python train.py --input="mfcc" --encoder_stem="single" --decoder_layers=8 --residual_init="zero_last" --eps=1e-08
Rows from block 2 of the audio encoder, named by matrix and row number. Rows with one number belong to one channel. Each number is 500 + 25 x the weight over its row's rms, rounded and kept within 0 to 999. All counts start at 0. Numbers have three digits each. After the name is the row's rms in percent of the matrix's.
# filt: filter width-5 conv, dilation 4 (encoder.blocks.2.filt.weight, 320x320x5), inputs 160-169, a 5 kernel for each
# gate: gate width-5 conv, dilation 4 (encoder.blocks.2.gate.weight, 320x320x5), inputs 160-169, a 5 kernel for each
filt.195 102:564521538502543551505516476513547515536481503519512532504515476465489470478490513519493489458481471499470551527539509541526501517485516501512510485497
gate.195 104:492540492477516500542501481519474519501474553455511512478543500483509510481527478504510502524476500512451474541500481538493552511470476468520495492535
filt.196 100:498507551495470512506530503501534523479511511496516480498496519552438502553503573465514559502515482518532505507519488478495517518505509522500494491499
gate.196 101:525524477510494513535473503522488512494543511502511512516490455505499526505443498494548546484514497494522518520499522506493544479507530507469520506482
filt.197 104:532497503494476521473483475487558490489488494567519503494492491461459531512530492452527511459460467519505545487500475483518471473495490552543528495501
gate.197 104:487490439512502495501470515501497505483514497495488480491504534518520496507530506536475511513505518490491485511466502500501499469497491488494500494508
filt.198 105:534472512517465542449510540485520482513538457520504520501452470493485491495487508508506508482498485482530531488510513449530450501547507512507507498461
gate.198 099:472497509469489469500542492502479472522498485518518516506501522500517538518497489515516484516514501536527493489534483505490511541501508504502506504505
filt.199 105:489432477500496494465478486506497477467499496509472468495496510548504497511490542451484522522573511490487492432466506491495483468477484500465497513488
gate.199 099:535486469507475535489483527459547502466508470529512443478489482512474522527473491490525504470492493515504546492480516475512495474536460542519485475506
filt.200 099:488502495505547500521484487527508511464482537480489497524540521503454475472490508501483490521503482465422488505491504539498532478476497491478510500530
gate.200 106:554486509509519531514499499516536494491488522553482503469517444517494474498483525484468502445534478486482573510497506526517535504502512531453517466494
filt.201 098:533521528471508525513563486507517497557482511538494508481495468464536533499498502549526496467495532530496544520535473516518505576502504526509478474494
gate.201 098:507498471525495525495462507480514532463509484520516425489491501512503467492477462489446478490472527490507509521453511497488496469510465513528456506519
filt.202 101:503457519481506496444505460508512464538492507525499517533493499507494496517515481504495493494494451486506515480525505506517445490441510515538512539501
gate.202 096:519489497526508491479472525526513495461516506523496466473505458506449445510483511467466522481510484482517526481476527517493480451507518515487504510457
filt.203 099:475471468536486463482485528502475487498512511494483468493504499525555461493488513564486526527532542483500465482489521503467477500514511534512457504498
gate.203 100:514520473552498508518481535474472519498558499487524505549491471494547490469496483522495488498531542453478507523477544498512520498515481485495487541513
filt.204 100:537474514533477534449509548489509471500545501507483462523498479496493501536488502499529530475501512496530527460504551489520461502541501507511473506490
gate.204 099:479509497506486462499478471457471501481505505504505477528510509513477456493493497501463489497486507454476480506469519488478486495460453520520482583514
filt.205 096:489504547449479491502537458449469479534484462463476532484483513495476522503501507492523452510495456512499484486540471464484481501481450482496544490514
gate.205 096:524445518534490520437530501491523450519515471537478497510500478524504431496476497475449500486513471430508522457517524481519462511479487546507520525491
filt.206 099:497492523497540479489488469514483490517501527510483523501503498505504465481459494499496516483496424484482504486529500522467495494469512515487532498490
gate.206 100:537486514464497519489533448485551513518470505554505538487499474530502512485514568516488471485516512512497528489515457493518511529463467516484524500522
filt.207 103:460486466504499465500464524494508508450496484483483454531523527507491472503525487476466496517501507476490477482450527518472484462500500514497475521497
gate.207 099:496523493551523505540477543536481526474524508488503480533536491498496444490501494496455498506500494469504495502473537535515536474520542483489489527495
filt.208 098:504534521547533521505526537538504507533525522495486540535518510454504486500538463510490524503449488474485498525518550533533483522527547476516525524480
gate.208 102:481449506503545486478517487581483476512471534510459489505508509545526481463487507499470482519539510502489480470497495537486482514500562492473498500492
filt.209 099:524472526527517535472537525506534501546531525483516489490500514521523458472515519535502506493497511476493527505530532516516477534539501510522479490505
gate.209 098:516531490503522513555489486502533561485495516529536507508544518509490458495523512510513519488480487455470514531500505518512537482469505523512483525545
filt.210 102:548527476483490506521465517498502522466512488531530502501483458503484537527471529485521513457485512528515546530475492492502520467518501513492528466462
gate.210 100:511502477489484523486464477501495494487470515498528499469517505493514487521476478535493522511500508503483498500491475519519478478462498482542496499516
filt.211 101:519511580502497527470557511474536466540505472504472512503500530476467483477519487487539497490491467498495524488547516487517453536524475501505497491519
gate.211 099:538511484470480547515480488484518509479498453498525480483462470476480530507466456461542509478464512526532515526475502460533512467486489489519506478473
filt.212 095:507515483457480497511509465484491494499476462489501501452474522481561494505527498575494476501488535533503489516473447482514493524463479478521486467488
gate.212 098:500464502488471537492519518489532471519513491503478509499518532536508523558511508509537546512555493541546508467521497475526517499549494477478492471502
filt.213 099:506499466482492532519501503500526513485532517516537475495504521494527506536527482522517543488491535505499508516456494503522510503498507528512474508528
gate.213 104:528481498493510557498496524517522489512516510491488533543514465509525543486528517507517473515525498525492520510515499503597510483530518438484535497496
filt.214 099:461491514495491479482513528492474459513493487502473478474497506492485540533523496523550493526502530583508475482503482495497475509542499492495480458515
gate.214 098:540503495458451540494475495455554527479477484515511483463478497513486526535514519463495497502519505530542543499488472474544510481495474492530486472509
filt.215 097:539506538465523514521544461504519520537443493502532548494474486531505524497495516488500458487474480523499526518532456510542499539473530480502505494477
gate.215 098:500491461508520476465462499527469462474498518499502501534528492473523488531491467511500520513498510485529488501454501503492463464504505487512509514526
filt.216 101:506464500529482520494499520494536509499493490488488470501502523568518489501523573514465486500552535492523505467488509486521514513484496485489453512504
gate.216 100:479460484507475502482471514499482466460518496476431475487488530518488493536496525465509552529542508513528491465469504475499491467498534462446503489475
filt.217 101:524498472539502495499470511485487508466543535509513477523564453511504474501468495507484520467499515433481536506464554515509513480502474523496472547544
gate.217 100:507498468489497503516499524498522532490485492518520437461476505520541508525506514523515494487487537527534514504474493502512524514511505525514416467477
filt.218 101:490510550498468486497532507488484522515509478528514523506462495482432484499494499479498511470474435476516510509560504461487493526498483514524520511481
gate.218 100:546516544497486528521547507492528505513525498511518500514496471484458537535491520513563517473473495540517529519546519493518494551553505513493490476498
filt.219 101:536522538513517512521548523500533546528523483545534483487486478524455478479476535495499482463480477488501543529533533513493528531508469537525487493497
gate.219 103:535471487493497539476516500524507447498492517519463490472472482500514511536508501516497558509536522503540514477497502495558507512513558486463478488442
filt.220 106:516436508476494519479526495485538478514509494498469464497476513546506482498511516493489464495575530517509510432503484487513495519503475505458458513507
gate.220 099:525488484489528523473472465496530496515486496535484490504515550518521501475527514475492477511522489499492539491492483515541496474460498491499548532494
filt.221 105:516499519421468535518537474493521514530485464494496506495483519502492577527524504504534501512505520574517521513521445479520495526501483468501483469488
gate.221 105:546523466503491509533463506494528524485495512524529472470509440497505488492473513495479509452472511510478555524457490497501531467504491537516490509489
filt.222 095:501487505506530510454474464522515457503471511534523548495489495500489477454496496462470462469495449474471511476517491522502478452489516526520532513488
gate.222 108:502540502523538483507487496505520531502506525482558517514551491449505485488517474499489503479423478472463516550511515545498509495489503512555517530518
filt.223 100:495541492474512462522475470516476519499485510514541540522496507485495504523488479472509514501465484504500491555501477501457500468464514510506556528490
gate.223 105:489490503509500468460488497498488512505504484516524550565507477497502496510459494484486494474480474483515502505509531493467478470497495534522564530498
filt.224 104:534532480544486523522495517490527539484511490543526478510514479471493458500507490525467508447471515456507524535473534488522521504498483544512498535522
gate.224 102:531499520523497561524521505462508541533509471491521524507499473485530467487514502560493474498496496498490521529523513491564527534499450459527506500498
filt.225 098:510497498511499505513505495478510515473481441538530428505485475505503497500466493511514497485496544491511512506489505476482495529505497538532416507483
gate.225 098:483469472482493486464472507496453457442492485500489501446492462495458494539475472476502498502501497515513491476456477483463474458513507510509516484506
filt.226 101:531468519545487494477526529500505500512533494555482499541481486527486454509479538478492529474545466454525533484514553489480495509522522539477517535475
gate.226 102:532542475530491506518476519490483504490528500503538515535509432466506496508434459494476486448464507476512511537495538482475499479518487511517526527476
filt.227 104:472460500490512473469493514510459481482514521463497457502487521561483533518507536464513509555546503511496467483499492501511493493492498454485487494501
gate.227 106:521489484503521553517473474515540487476473510508493506494509508537500468467547493478499491525512485493498525499492494515576532473479517469474496504500
filt.228 100:484523486523495464520438500512498530452505519537535515520484543500484484492514505453468504490486478489492500537467503485491521447466476550511535512502
gate.228 098:530507504491430494502476514452496476491531455486479489499466468482445520534454490465494502484512479509545495489512522449485489474521466494500505506490
filt.229 095:505506456506470494506465515492490512480487478510509498492501495482501526528523483522450505495487527512513497503453506487501470455523511499511511492491
gate.229 101:486507457446498506502469468493493473461462480503498464470476539488548529486527480509502477523500537527474497488466443493511491481474476469507488483520
filt.230 103:437467484505500464449484502488463458506471501482493519524509564523544492502542488504468493543512476498498453471494497490488475485477475482511535508503
gate.230 095:489486531489536524471544501514504468504476535506463500504528513479486483476509455496483493514492502484458495485534504531522476556482502487509475503525
filt.231 102:495528501516463503543506519465507518516528456540501485556489514491506509544481513537517556485489485487540504525522534470502536498531492519474488543482
gate.231 104:526540493497504472528506499508486551485468487512557477482514444455509497517468473491471457449459510521507508545500480501484520517510507527535462470499
filt.232 098:516500541506524500482561513523505509552499490499523550502475481513518529493463510542512478485492487518500530518572499507511484551523499514519534462467
gate.232 099:487527462514486465541457514477459516458532505464530507521511508481509505500463466457535519514474493470498467537481523497475529449503470483516504524496
filt.233 099:470505483478528484506518498523463477511502533453481484498507536453527541496519453515519501557486556536480458482492478533497489527493497468518477484514
gate.233 100:499480543509530544491508513511532477533510543494466553547542539516462502517521525498515533504534445500482505477562520529526500517498535474472546514520
filt.234 099:493497506490469480504503483476496502516538513526524500550509510504526537524516482498524551513499497492509509517508503503505492500484495512525501550535
gate.234 100:477481524461513495490547452509511492526473520494491483482520519512509510509537529533509503499517516508489492470522459529479471542455495495513474492525
filt.235 099:506512510529509507506497488493521516523527528504520520522509516496482435458515484519485509497463450408480500524508525509494488508477491514513515534528
gate.235 101:543535485503496520519494494472509508510509508509540547475519492485518482492465466541497508465455483477490521546508502486506511500488482516526524507515
filt.236 098:501482461510539503484483519542515472490509553516462464455508524503499500488513481500502515477519514503494510467475509518492471482529554507488483479491
gate.236 098:491521476483515500528504500499477548521486502474525541444506505519529510473533516572524472518482503520477485523509459502512515505494503465529495458533
filt.237 097:483514502527480481489480523488509483492521497516529522499478532455484493524540486483515537496478482494524488511495527488485497486516514519546513502469
gate.237 098:498459507502474522481508535485533487544534446516502513515477533526527541509533506543541471517526513508518507473527525459517466496559482511498495477485
filt.238 099:489510487493508491515483511539488507462504511499515519476480519528494512522485526507528518522502501532538478516500506498486526485531565491511513449471
gate.238 103:544537510504523530525535511547523521507510523532507475485496475482512469496510493513494509473487510496501553516500514509530533546518545483508451504477
filt.239 106:476556486495493468560469484513463535486504510486552517491493507482482485512494490497484550515447496478518474568491490490481538476473502516532510528497
gate.239 098:499455487482501491465516486491479447524461483503462471417527492517516486492499492508491458500532526515492506476487462510496484509461488490472480473521
filt.240 102:477459447465469484474459487505474465455493488455478458454478491497496523532481506496514534518530518543523467454450469484500486471492527458468479491470
gate.240 101:484526471445466477514479465509493506491488513504512514489464523499504574533506501509557531506482522541517489524472464466489514487470507515495537505477
filt.241 096:486513527513496464493543498495505509535470501516512562503479524494543464485504469546476498510474483482490485520521498495473484537486463513553501500507
gate.241 102:488530488526510477514462512528485533468536514500539550537521514493492483487492533486505515505467482461504487538500545523466522482501528507528548540500
filt.242 097:507545466518537501520454509501508536470517508518535513510501481485493521470498492451447495486457490473461516533463495527492505454508500511535553490506
gate.242 099:497506511510470477500518509456505504536526492509505517548514497507526523511482519525516502486495496493510517518525532483479507520501436516490512538539
filt.243 101:500465501518498484479497492505499483510506526516467480526505503539497470492517536494506511496536493469502503453487509492494489482468508504475500542522
gate.243 102:521476539519495525482546518490515476516506472509496497510473490508492475508496517468509506498532489519539527482524510485526505547540504499490471490458
filt.244 100:512522575512497505500571509491517531553494489550536495516503509486481504496472498499516479485469476516502530524564500489506492547498487532543465509507
gate.244 100:512527520508538497517510495528484535531483522496515548487524449480505465468484479541515494484454459466471507539544524542494523513506505511515546516527
filt.245 105:507512442479524497511424476504497506448472512529523474474530493482513509488507505501451477504488542500476497517421476517513510459475494501522482513525
gate.245 097:513480481527489527501472556507512511480541449479518468533468489484520499485499526481507496492504532512529512496471521477515514493567501494477489504451
filt.246 101:492493517532496480498516500471493480501512479495484511574508497529480450502509486515481527525518482443505494488509545495489496498473476511481509564515
gate.246 103:470497494445487479516508477508476498520446524475500512426486508507558510507499490538503500530510534561510467514499444515490508506493514489485498476509
filt.247 097:524514469488508502518479513510505532502480469489550533438484461489532535491474485508491462453488513555494511530513490512480522480528499539540524445485
gate.247 101:521499526488436504498508480443529512533495459533483529487483479470500502541481505547507488465477478516547515519533507457495488517478454523499513503499
filt.248 101:485543460501453503515459491471490518491499473470523519509461524451521505524494468508495524509458507489541495545471499467485490466476481486519507528475
gate.248 099:498465453516485513473439521498532476454514505507486480502521528547496494526524539498493520507546494491520503481476533495503509446515500485460510488503
filt.249 099:497501486497470528506499525453492521493519462480468475459484497501509515488514504519506476535508527531485485511476486474518504494544448447472486440524
gate.249 098:485462467465504510490492466505507468500480484494485480462483525515535543471532510554524457535523547549499481458482450488497485499484486488487483478497
filt.250 096:509490488505518504481486512499508468481522528434461498501537506497486505460521496492504471502518494465457501474501513522498489485479465469489537521539
gate.250 100:525484499507472510486490504473493483475520518520503467521515471481474480546491491441497502465482471485504524486488529481487502478500473534504495512533
filt.251 101:508517514493523514529551502521506493512505531521476441486519488502507494489489487506499480479511517512479513511511497541500537558502523515465444494526
gate.251 112:437487510513486454481503500500450486514488485483471530479493555530507499523549496511501522539520490513514458469513491505458488496521491500479510466487
filt.252 098:481501450477530475496453477503465497491490504507519505506529507490531530503473490531514475496475523513486484506481493535491487473494521512544504530502
gate.252 099:512476448493491517474457506489497478480508488472513499490492481512521515502514482532528524511515513508528492482481501480535482472515492498506529484508
filt.253 102:513429508498505528466502499517523462508486505485477463476523502535505472481534500492494475530541505500507499424492485510550466484486508477505470504509
gate.253 099:492507518518533478481520486486509499500487496524484512510521508498468444457497484456478490480468472470461530501511525529467478507496496535510498507517
filt.254 104:471527531497514482527558514506473504527497532482503512489510525495495495485511474491483500540480503493480468514527494516494513554491487469492491488504
gate.254 099:512482484557502518480495539494510460464512495512477458496516507477493454480518492523478482491509537482495512478461536493508491519541495503490463496512
filt.255 096:511456497500502511471511486513510480509484504490469465496487465506541510528489511512481554488530533517519513456475485496502491530491526494494454515468
gate.255 098:509528548477479503536517486480498553512499489501532543505482498497471513488481520490545521471467447509504527536542493497491520500507477520517539493499
filt.256 094:484518470482521515509494479494510503503479490486476476470528478455539528461543473550483466528491572516473482501463473507503518512491495496509459475521
gate.256 100:541464468494477536479467467452552465484479458551486513522496469498503498504485497484456481470538520472504562476469498479533496463460463546498525553525
filt.257 103:543527499513497522522496489482537520519522466531527506523496438488501519483513525545516509427465490463495565538529513495512513496508492539522519546487
gate.257 098:497506527537508496484540531505471475525514517494489534517514465435491461505519439480496527484478483474493518488541539520490479527551498502500507496508
filt.258 105:493551503547512530547514518488501525536528490470519524518479528489526477470517495524502522535500507458491495534503546493542544524524509458499525513497
gate.258 103:490462501544499519481497533475489476503531469481485490546516513529480477453475501486511469528511465461473500470531552500515480493523456470484501521527
filt.259 098:506488455489541529485491475505535474474457496499480478473504515498498478461547516502432446506503533486445514486468478523537507499470494477477477523512
gate.259 099:493462479484485469465486479478477452485468465473475475494475467519515502484491490522474494493549519507503478453478481486476476498484474500486482500486
filt.260 094:500440529504493519484551501477499480526496515485491475509518483551526470503478538549494514495539522496496494467499514490500461574512478509494445495527
gate.260 097:504542487539496500527502533492481548497522524514515473508576476493518489513464501536504507493487507486478489528494534532492526517514491500487466503558
filt.261 101:467513484521489480519495521496486513481483466468484475484452517513483479470505503488500459530498504508535472509491508480493520500510490477488480472464
gate.261 103:530506530507509483486517504505501501499503498556525525521516470515444519489464523462517492442484480500491529511529501496460508499507498557510520494514
filt.262 097:494486533522506480497513522486478492507525511459453523554506489499478515482472499465525498515526470484489479477528527515461517502530503475457517496507
gate.262 100:470470439500488478517456518462488531461490476500500477462498507546548494481509535525494464504532543518478484499442496504468509486510474533479482451519
filt.263 097:488466456509532506484462487536465467436486526480485443476532502514491481473501503470466482517536520502468471467456502540504505479489504499491464501530
gate.263 104:527549503528475516534504523488487509487525496484521485525485474432478492508479445490516506487453489492519503529493516481500499517527508467508468509523
filt.264 099:524508482518465532496473516463540523471481442557522507504484469525518482470512541519457461473497518491501549517478508461510504480490452538514504498519
gate.264 099:516521516506465503491505510449493501510515484526516514484485451451500522523427456504511513464443484527499515518519495478477484493524449531536504490520
filt.265 104:507457492501499505448486475490531480494486499500511473483518540513519485489537515521470501487505498490491509482484493506513479506494502505503488509525
gate.265 100:487511531556504488524513531457481516535515480490509530536496503459491474479505508532494487487473482478482498532542530510463511534555457528515509502512
filt.266 101:489528533504525512490519489487500495537484533486495552522545518454510448476530467523493472500455463468473489516533511524488458522501490495538526515540
gate.266 102:499499491517484523492492470454470480491495467478482502563490469482502463469488485508484500525505493443486474481493518476526491505459478472493521571497
filt.267 103:494495520505511488466504488485496477521532511516526510553547504487513487475502483504496497497479473472460492495527508529486449490481476512528530565533
gate.267 101:505465516470479521476517485479489450527515514481479542515516494509503508527475495499517496517535495515498498454548499505519466511492453454482515537553
filt.268 100:515523475479521495529520495513493517521464509468517475439498464451503477503485471534512500489465530527489503520499452526497535528499503484513444470499
gate.268 099:527514493488529526529513482504517519518492495459500501507494492473540530458485465536527483491495535513454512523507499519509491517476494471499497497514
filt.269 104:488459507527493519480500515463506461514535467505483493519491531511509467466535498500468485543545505443490496454501524478538487508480463482483482549518
gate.269 096:488514469530478494531484536494477512489537503478482512513443484504530483527478513523516584511530509490533486500471541478485537500532515487456508488426
filt.270 102:495476458510490526497458527481536516480507473507503501481508491551537492461531518525525485519524502484468518493467501504515501454511464501518518498551
gate.270 099:521478507480479505482526449483479458514500499494447506536495464464496527500487459510472506491508511493507493459520491497488465515438496487486511563503
filt.271 105:492550554514523481539529510508491525538520512506519546528533483466478503494511494505501504492459460481497490545561525524479510533518513496499540513499
gate.271 102:500533499469508483512496473518478523516488525468550527518528468482508496512462487528509498479448493505469494553510499512472489494468471503541535524540
filt.272 095:518515462486480504511461507525519523506516500508517541501492485485534514524512513539525500464499503521520518507489490483488508464510518508504526478488
gate.272 098:494526489466516487527509467509502541537473490535502521526478489498523508480472509540483479460481497496506511522526474510467511518455504527491501527468
filt.273 106:463499482504473466501434507461488505476516469501503475526483539493503504486524514484487473507495503474494497505472509460477512451493441514494494530515
gate.273 098:532468528470478530484518461475529499541495481521485504482484495545478518499521557502513471501514474527492525493525466487523498513490463484466522501532
filt.274 097:460511514506542484524521481520491508518485525529502493480557524501509460481532482536472504530519543477457481504492496542492530540479512513488450506518
gate.274 100:513491494554542514469494542506501477515509491510486485524526494481503471435508508508493482481494482455457515510495542533498480500530509519512500520516
filt.275 101:503464513499482498466469480489513488497518510517484513521499503501468504517504517465519494494502452496506498477513503492501463460479497517489548549538
gate.275 100:536475446508558523510468498543518510477487521495504492490534500543529491463515533508502482489536511493473524490475502546528525487491516486478483493509
filt.276 099:488479461507507476482478506502491497487502493505493485511495498505532475474497515508505484493495501475507505476477518492487488458499499506478498523489
gate.276 100:521503491505537508488476504513500508498509489534526530519515464514494518468482545516514481460490481489459514513493499526494489486486507525514542511522
filt.277 103:487454463509506498504462495508500494461505503496473468517533528537519481487508556501473478532567527483486485450444506510506526472485509482464517532531
gate.277 097:503507525537512495498502518508483513496532522494504510530531446448481453512468476474446523467463488463492506515510529526487484500494507502535482554531
filt.278 104:428499481511499438507461506492476507460494516472489480525501555524474489511524504464456493534503511477501456506467497506453510456478497496510503515499
gate.278 101:520473509539483497474487532485494490507556500515490518531511462542519509504473532473512510482527480482483522473512558500502480458541484521507536518498
filt.279 094:491502476530512477510466519522465506491507464460512479497479491504505450484501539508478492506515486467503475501501516506495512479516509469475495509468
gate.279 097:513504502523524516490475536513518470504543540515472517512521492469487502503496483463514521499492473491468521486505526516513480452536511488471549492525
filt.280 100:484542463525492473499484512501477505492517484465535528486490512468500518521494472518509521525444509499513480557481502483482483490522506495564519474495
gate.280 103:495449490528528492461474509523503478490518545508479501520525503535512440495509489496448522502521485432473514476486527540496467483464522520519519544494
filt.281 100:509490509475505507523541490485511508488452510507483507463516498520494472486508496493495468503531512510467498492504485500532512540470489491484472463522
gate.281 100:535500493512471552513513518470518490498490457504464479479482498517501521516495528521520512484524530521509531502472512482544504520558480499454480452495
filt.282 099:495525509512494488538507517463487530502494498459492484475515489517505476455480531501490455536519507483474486506498498493503554521518435459471481472542
gate.282 097:489515507488493462541564491495457513519519501507496506502539495498560575536526517552533512498511532529498480517526506504477535563515512521486483506534
filt.283 097:502543490478463464527493492484497496530504481515509546502493499465522544540502497547530527467482489521554501538519495467466500496513479536494519500508
gate.283 099:499508451488474497520446464498497509465503496504490475498472484487502519528473470507505535494492516485534506509450497458493503444467502515490506504490
filt.284 105:531511483508497523508506490476514510511495488551516532505505456505509492500453501537460501461488504487490519517503511490495508506490503567501525537508
gate.284 102:507453495503492517481501496504481459483501504493473496507483495535484507527463529472469538499545489494524497444475494479496497481478515500473502497458
filt.285 101:507530505484562488517520474538496527508484550482503485493549498482479492451474506529492482497461497478446511537493484560493515515469489514510483489556
gate.285 097:510545532455512506545527479489519525542487499484494510485514505476467500484534520469511492497502454501484506538540474525517543498461482493501537506503
filt.286 100:516500513471501502464488451508514451481458515524484522479477509455470496503502452462496483468501469503493522503510475504507462481454501495496544504496
gate.286 100:531537489522495513522498503474504555508549496526556493544504485468491464502483483460470509475444481440497517564496536490515519489481485525530501527512
filt.287 097:503507512485513523510539498491539527518507520510479502453482500511522509500524529527543512512530517525500521504513501489541551546528491482476480446488
gate.287 098:494507515531521502506501518527484493501517501515515536549530509518481474512526528465478512527509469483507504493511547506543507489514538488485543518507
filt.288 107:454456492489509469456499490505463431505507494472487514519501518516537511482513461487508488552520496511489451464506493502483462498481501463507514496512
gate.288 101:465501478525506485521520510510463503514508492466479465552485519493544473491498491538448508545515551466508449495480538484498511536514525464472463538476
filt.289 104:503526429518515490513455491501483534489508514503509500502512489502562483502504491567477523495504529457481500523460518511494520483496501498502486519524
gate.289 103:474484483492516476462489489540470481504488512500536504482505505508498491496504503531512500517484504512493458494505481518484457503499528521554498481497
filt.290 096:484510478465481492491445482488473494465480481499527488461479525493465525492515487469506444517469505526506469524472445474523488439476480481519516458455
gate.290 099:505468495484538522505523501542493514532496561489480486498539507574516507510474539538509513513543522502463504476487500553537510506496534500464478490523
filt.291 094:498517513522502514550500531499504529484508512468465495493515487502487491492489546468478491501529532498474494503488516514505576507527494477453505492524
gate.291 098:510484478538493542486467510494540519458511506532505504505472529539489459492489553518500539502507490444492530508476541498533516497488506523511494510491
filt.292 106:548482510497522515475496494498522468517480484541501563488490460493506471467476515507503465445501447482480556495535511506509475501493483537505553523516
gate.292 098:501512542541532499503524540497501503496542511513493512553530486487444504476518491440525484494494463477479489521538561530500515494546519502467538500516
filt.293 102:521496470508494523549489509521508541431493509516493452473511491539478505535503577483507523485529545507496525505448504503522552494498502497470474497491
gate.293 101:470546501503491438532490506502469573501491520491559551489495498533490492512488529515517523503482484521513472546504507491450522494505515497523535468513
filt.294 101:498488502539473523495507546475517508499545501467486463494500502524509510508507521483523519512547521490516499481489520479530520513551476457473483491490
gate.294 098:517480501504469545496523531465562489497521489513496462465508516509520527529528491479532504510529512526528514475496502480558508510549483464471470467518
filt.295 099:513513481448475482475473458476507490490450446525538519463476505472500522504476464522523458485462497536528501536491452458471490482462468529531522482506
gate.295 100:503478503548546495489502547546512484486531552516489481510556537534500484475478526482515511501515502484469503475494555553487491492548544522488514494538
filt.296 102:485488483514480503514523524490490480488493503476468477461512513506508483524526495513480523540516544509532470494460499495500521519505508464452453464510
gate.296 101:485531518446511487517535466508492527540504519505498495464493526475526506477526500522539490519488514512494495531513460514498503539466492495493502496507
filt.297 095:458511503523504494484544546485489501539543521512506502497514519487535524483519474564545505535488519504497460517521522499498501559535508528516462455499
gate.297 098:457494515512522448493515499501468484507488515504495476502500561505506440459500488519482465527492497457466463513485504520457506508472481516501477524515
filt.298 099:472493520488468484487536474467495478544507461518506531534442525476527507499534481519502520523483493501516482494550504452490460527499477506498544527453
gate.298 104:486483502508504496484493485476528503502512507527506508523550535518478475471529505476496486493484480467469505498498508518495482489481479543493512535573
filt.299 101:505505500472521505509512469530512514514438516523546522433498481516515506473499528556495468483508500524484514513502433524500535511481516519510513471523
gate.299 100:503489460476456498525472489487497515445479487464498448467491498533513504539489524508508534505551539523537499492451485478516550473493498471466479486488
filt.300 102:499535579504525503523556507519503523542494530502528532519494501491466497466495492486507495495464454498478510523562494532495508514500499500519510488512
gate.300 097:521497443497540513519470495529499487489511531499521498487515455465555491480479453534483488483479528467468519508450507545504520482483496504504488520504
filt.301 100:497482462525508500507441517488512513461538512499504484553508500533487499506503529447460495486512502442475510502461538509498510466496474496510516560516
gate.301 100:511498521517448509499524504451515511518525508483508521538522488517495490549489509506483549504487480477531503512495540471504491509499485496512499546502
filt.302 101:499518476507508500518455495516491516456519509482551513516498501479476482492510480469514486507443478474502486540477506502511483453496515492534507532497
gate.302 101:465506503516514457515484490491500526473516507504501513509526525526484465478534537478492478517521485460484502496496513508481528481482481503487525512510
filt.303 098:475493544514495490504532512500473500523504507463484494496519519526478480494504494457486480540507480504498466477528504505514508519504490450462489500520
gate.303 100:527497458517500550483493541496527468480527480501477494506513509475542534486501470533525487493506563518506534481483520501540496507548504484504493499520
filt.304 096:486506477481486477500463473484481505508508491473487502497479491510532516519464483548522524496474508491516479515492493483464483475474504514515509511487
gate.304 101:505509468458479498507444449479495526493474455505539507510462525523521517487533548497498471494484499526529516519469473466499520449447482505512507526487
filt.305 108:484456517545483499448512503488518458521532514499493524550522537517481470516524519506478551514521482462516501467532540483494467501499497494503522553506
gate.305 100:526476501482514522498516491514496484543494498490466506507485468511531516467461485541518468486515495506483523480524482512516492502501515483480502493483
filt.306 095:464499491513447468492494518463470503502509450466498504505463510510540502514497497530494502500484500492529482488509506450477475505512481505541506485481
gate.306 097:529501480466508529513491477500519516508491528507469468473495498504521504479523538521520485495521540498477509498465480496522518516451463492464474501519
filt.307 098:502474478488484505508495484502522523512459492534508509507450530543535517521532541523486509491529526531535524480495473478499521503475509542515493489464
gate.307 101:528504517545474502497517542483499528516557507534521509561507485503506495530458515531467519459487504462515527514518555493486498525521488554511509541504
filt.308 100:471485522516498476499535487493481489495463491501470491483516505518489441489496504489436487516535488463476477477498512511470523528456486528486454524504
gate.308 098:491486498527472503503511502456509506532540462515494480572518505505517482489464481495521504473488476471485508482507536485494489494513458530501486532528
filt.309 095:541500524473487547507542493495522498554481484526507525507491490488543501519507515568505488472504512524520539515525487492540533558515499501481489482476
gate.309 099:462472504500476491483484504481509485484508433474503478530458556532493522462523478477540507546520487508514475468491491462502480460504474488515491526485
filt.310 103:516538496535497479529490510510514546487514549539538479516506449503481463523466506500493545438473492482493527550500529518458526512519515564503481492510
gate.310 097:483499518494534487490500458512503511521481504490502521495534496501480471488552480496456451516493464492494489502522494540509478486477519481508544522530
filt.311 100:441534508484501470536506503475469543510491490491537506456484534506508501489537476515494495554476532517520458535510499503478532516501503491534489465498
gate.311 096:505489513461504500480489470521504506489439489491507495480478495543480489492507529458506463507493497541509507491515462491507519503481521495485479487472
filt.312 099:487525494533484506492480518482509478457521498481497487524536546463447485508543477462478506514487499484484481509496538505508495480500459481495521526526
gate.312 100:517482434524489521494438514475487494444504472505483444514486493513510495469475533499469470496532521481511501484431515485499514446493477500469474528494
filt.313 101:486515547482477469510532492490476535560516504479482537518498484475485511536494509522510532499478472493519481521549510491480511523511505481508511522501
gate.313 094:513497473493479481503506498474493528499498493505512456475506451498552530562462493526483511479489547523541499522484478490485489524504501517514454504514
filt.314 102:471492425537487492505454535480492507458522506453501480516504535509558488498527477523464512533515538477484465499437532490502491473530470478501481502513
gate.314 108:486541500487493461519520470496473530537498494509572538513490477477527515509485477522482510484441506495526474554516493495446501519468509540554498529471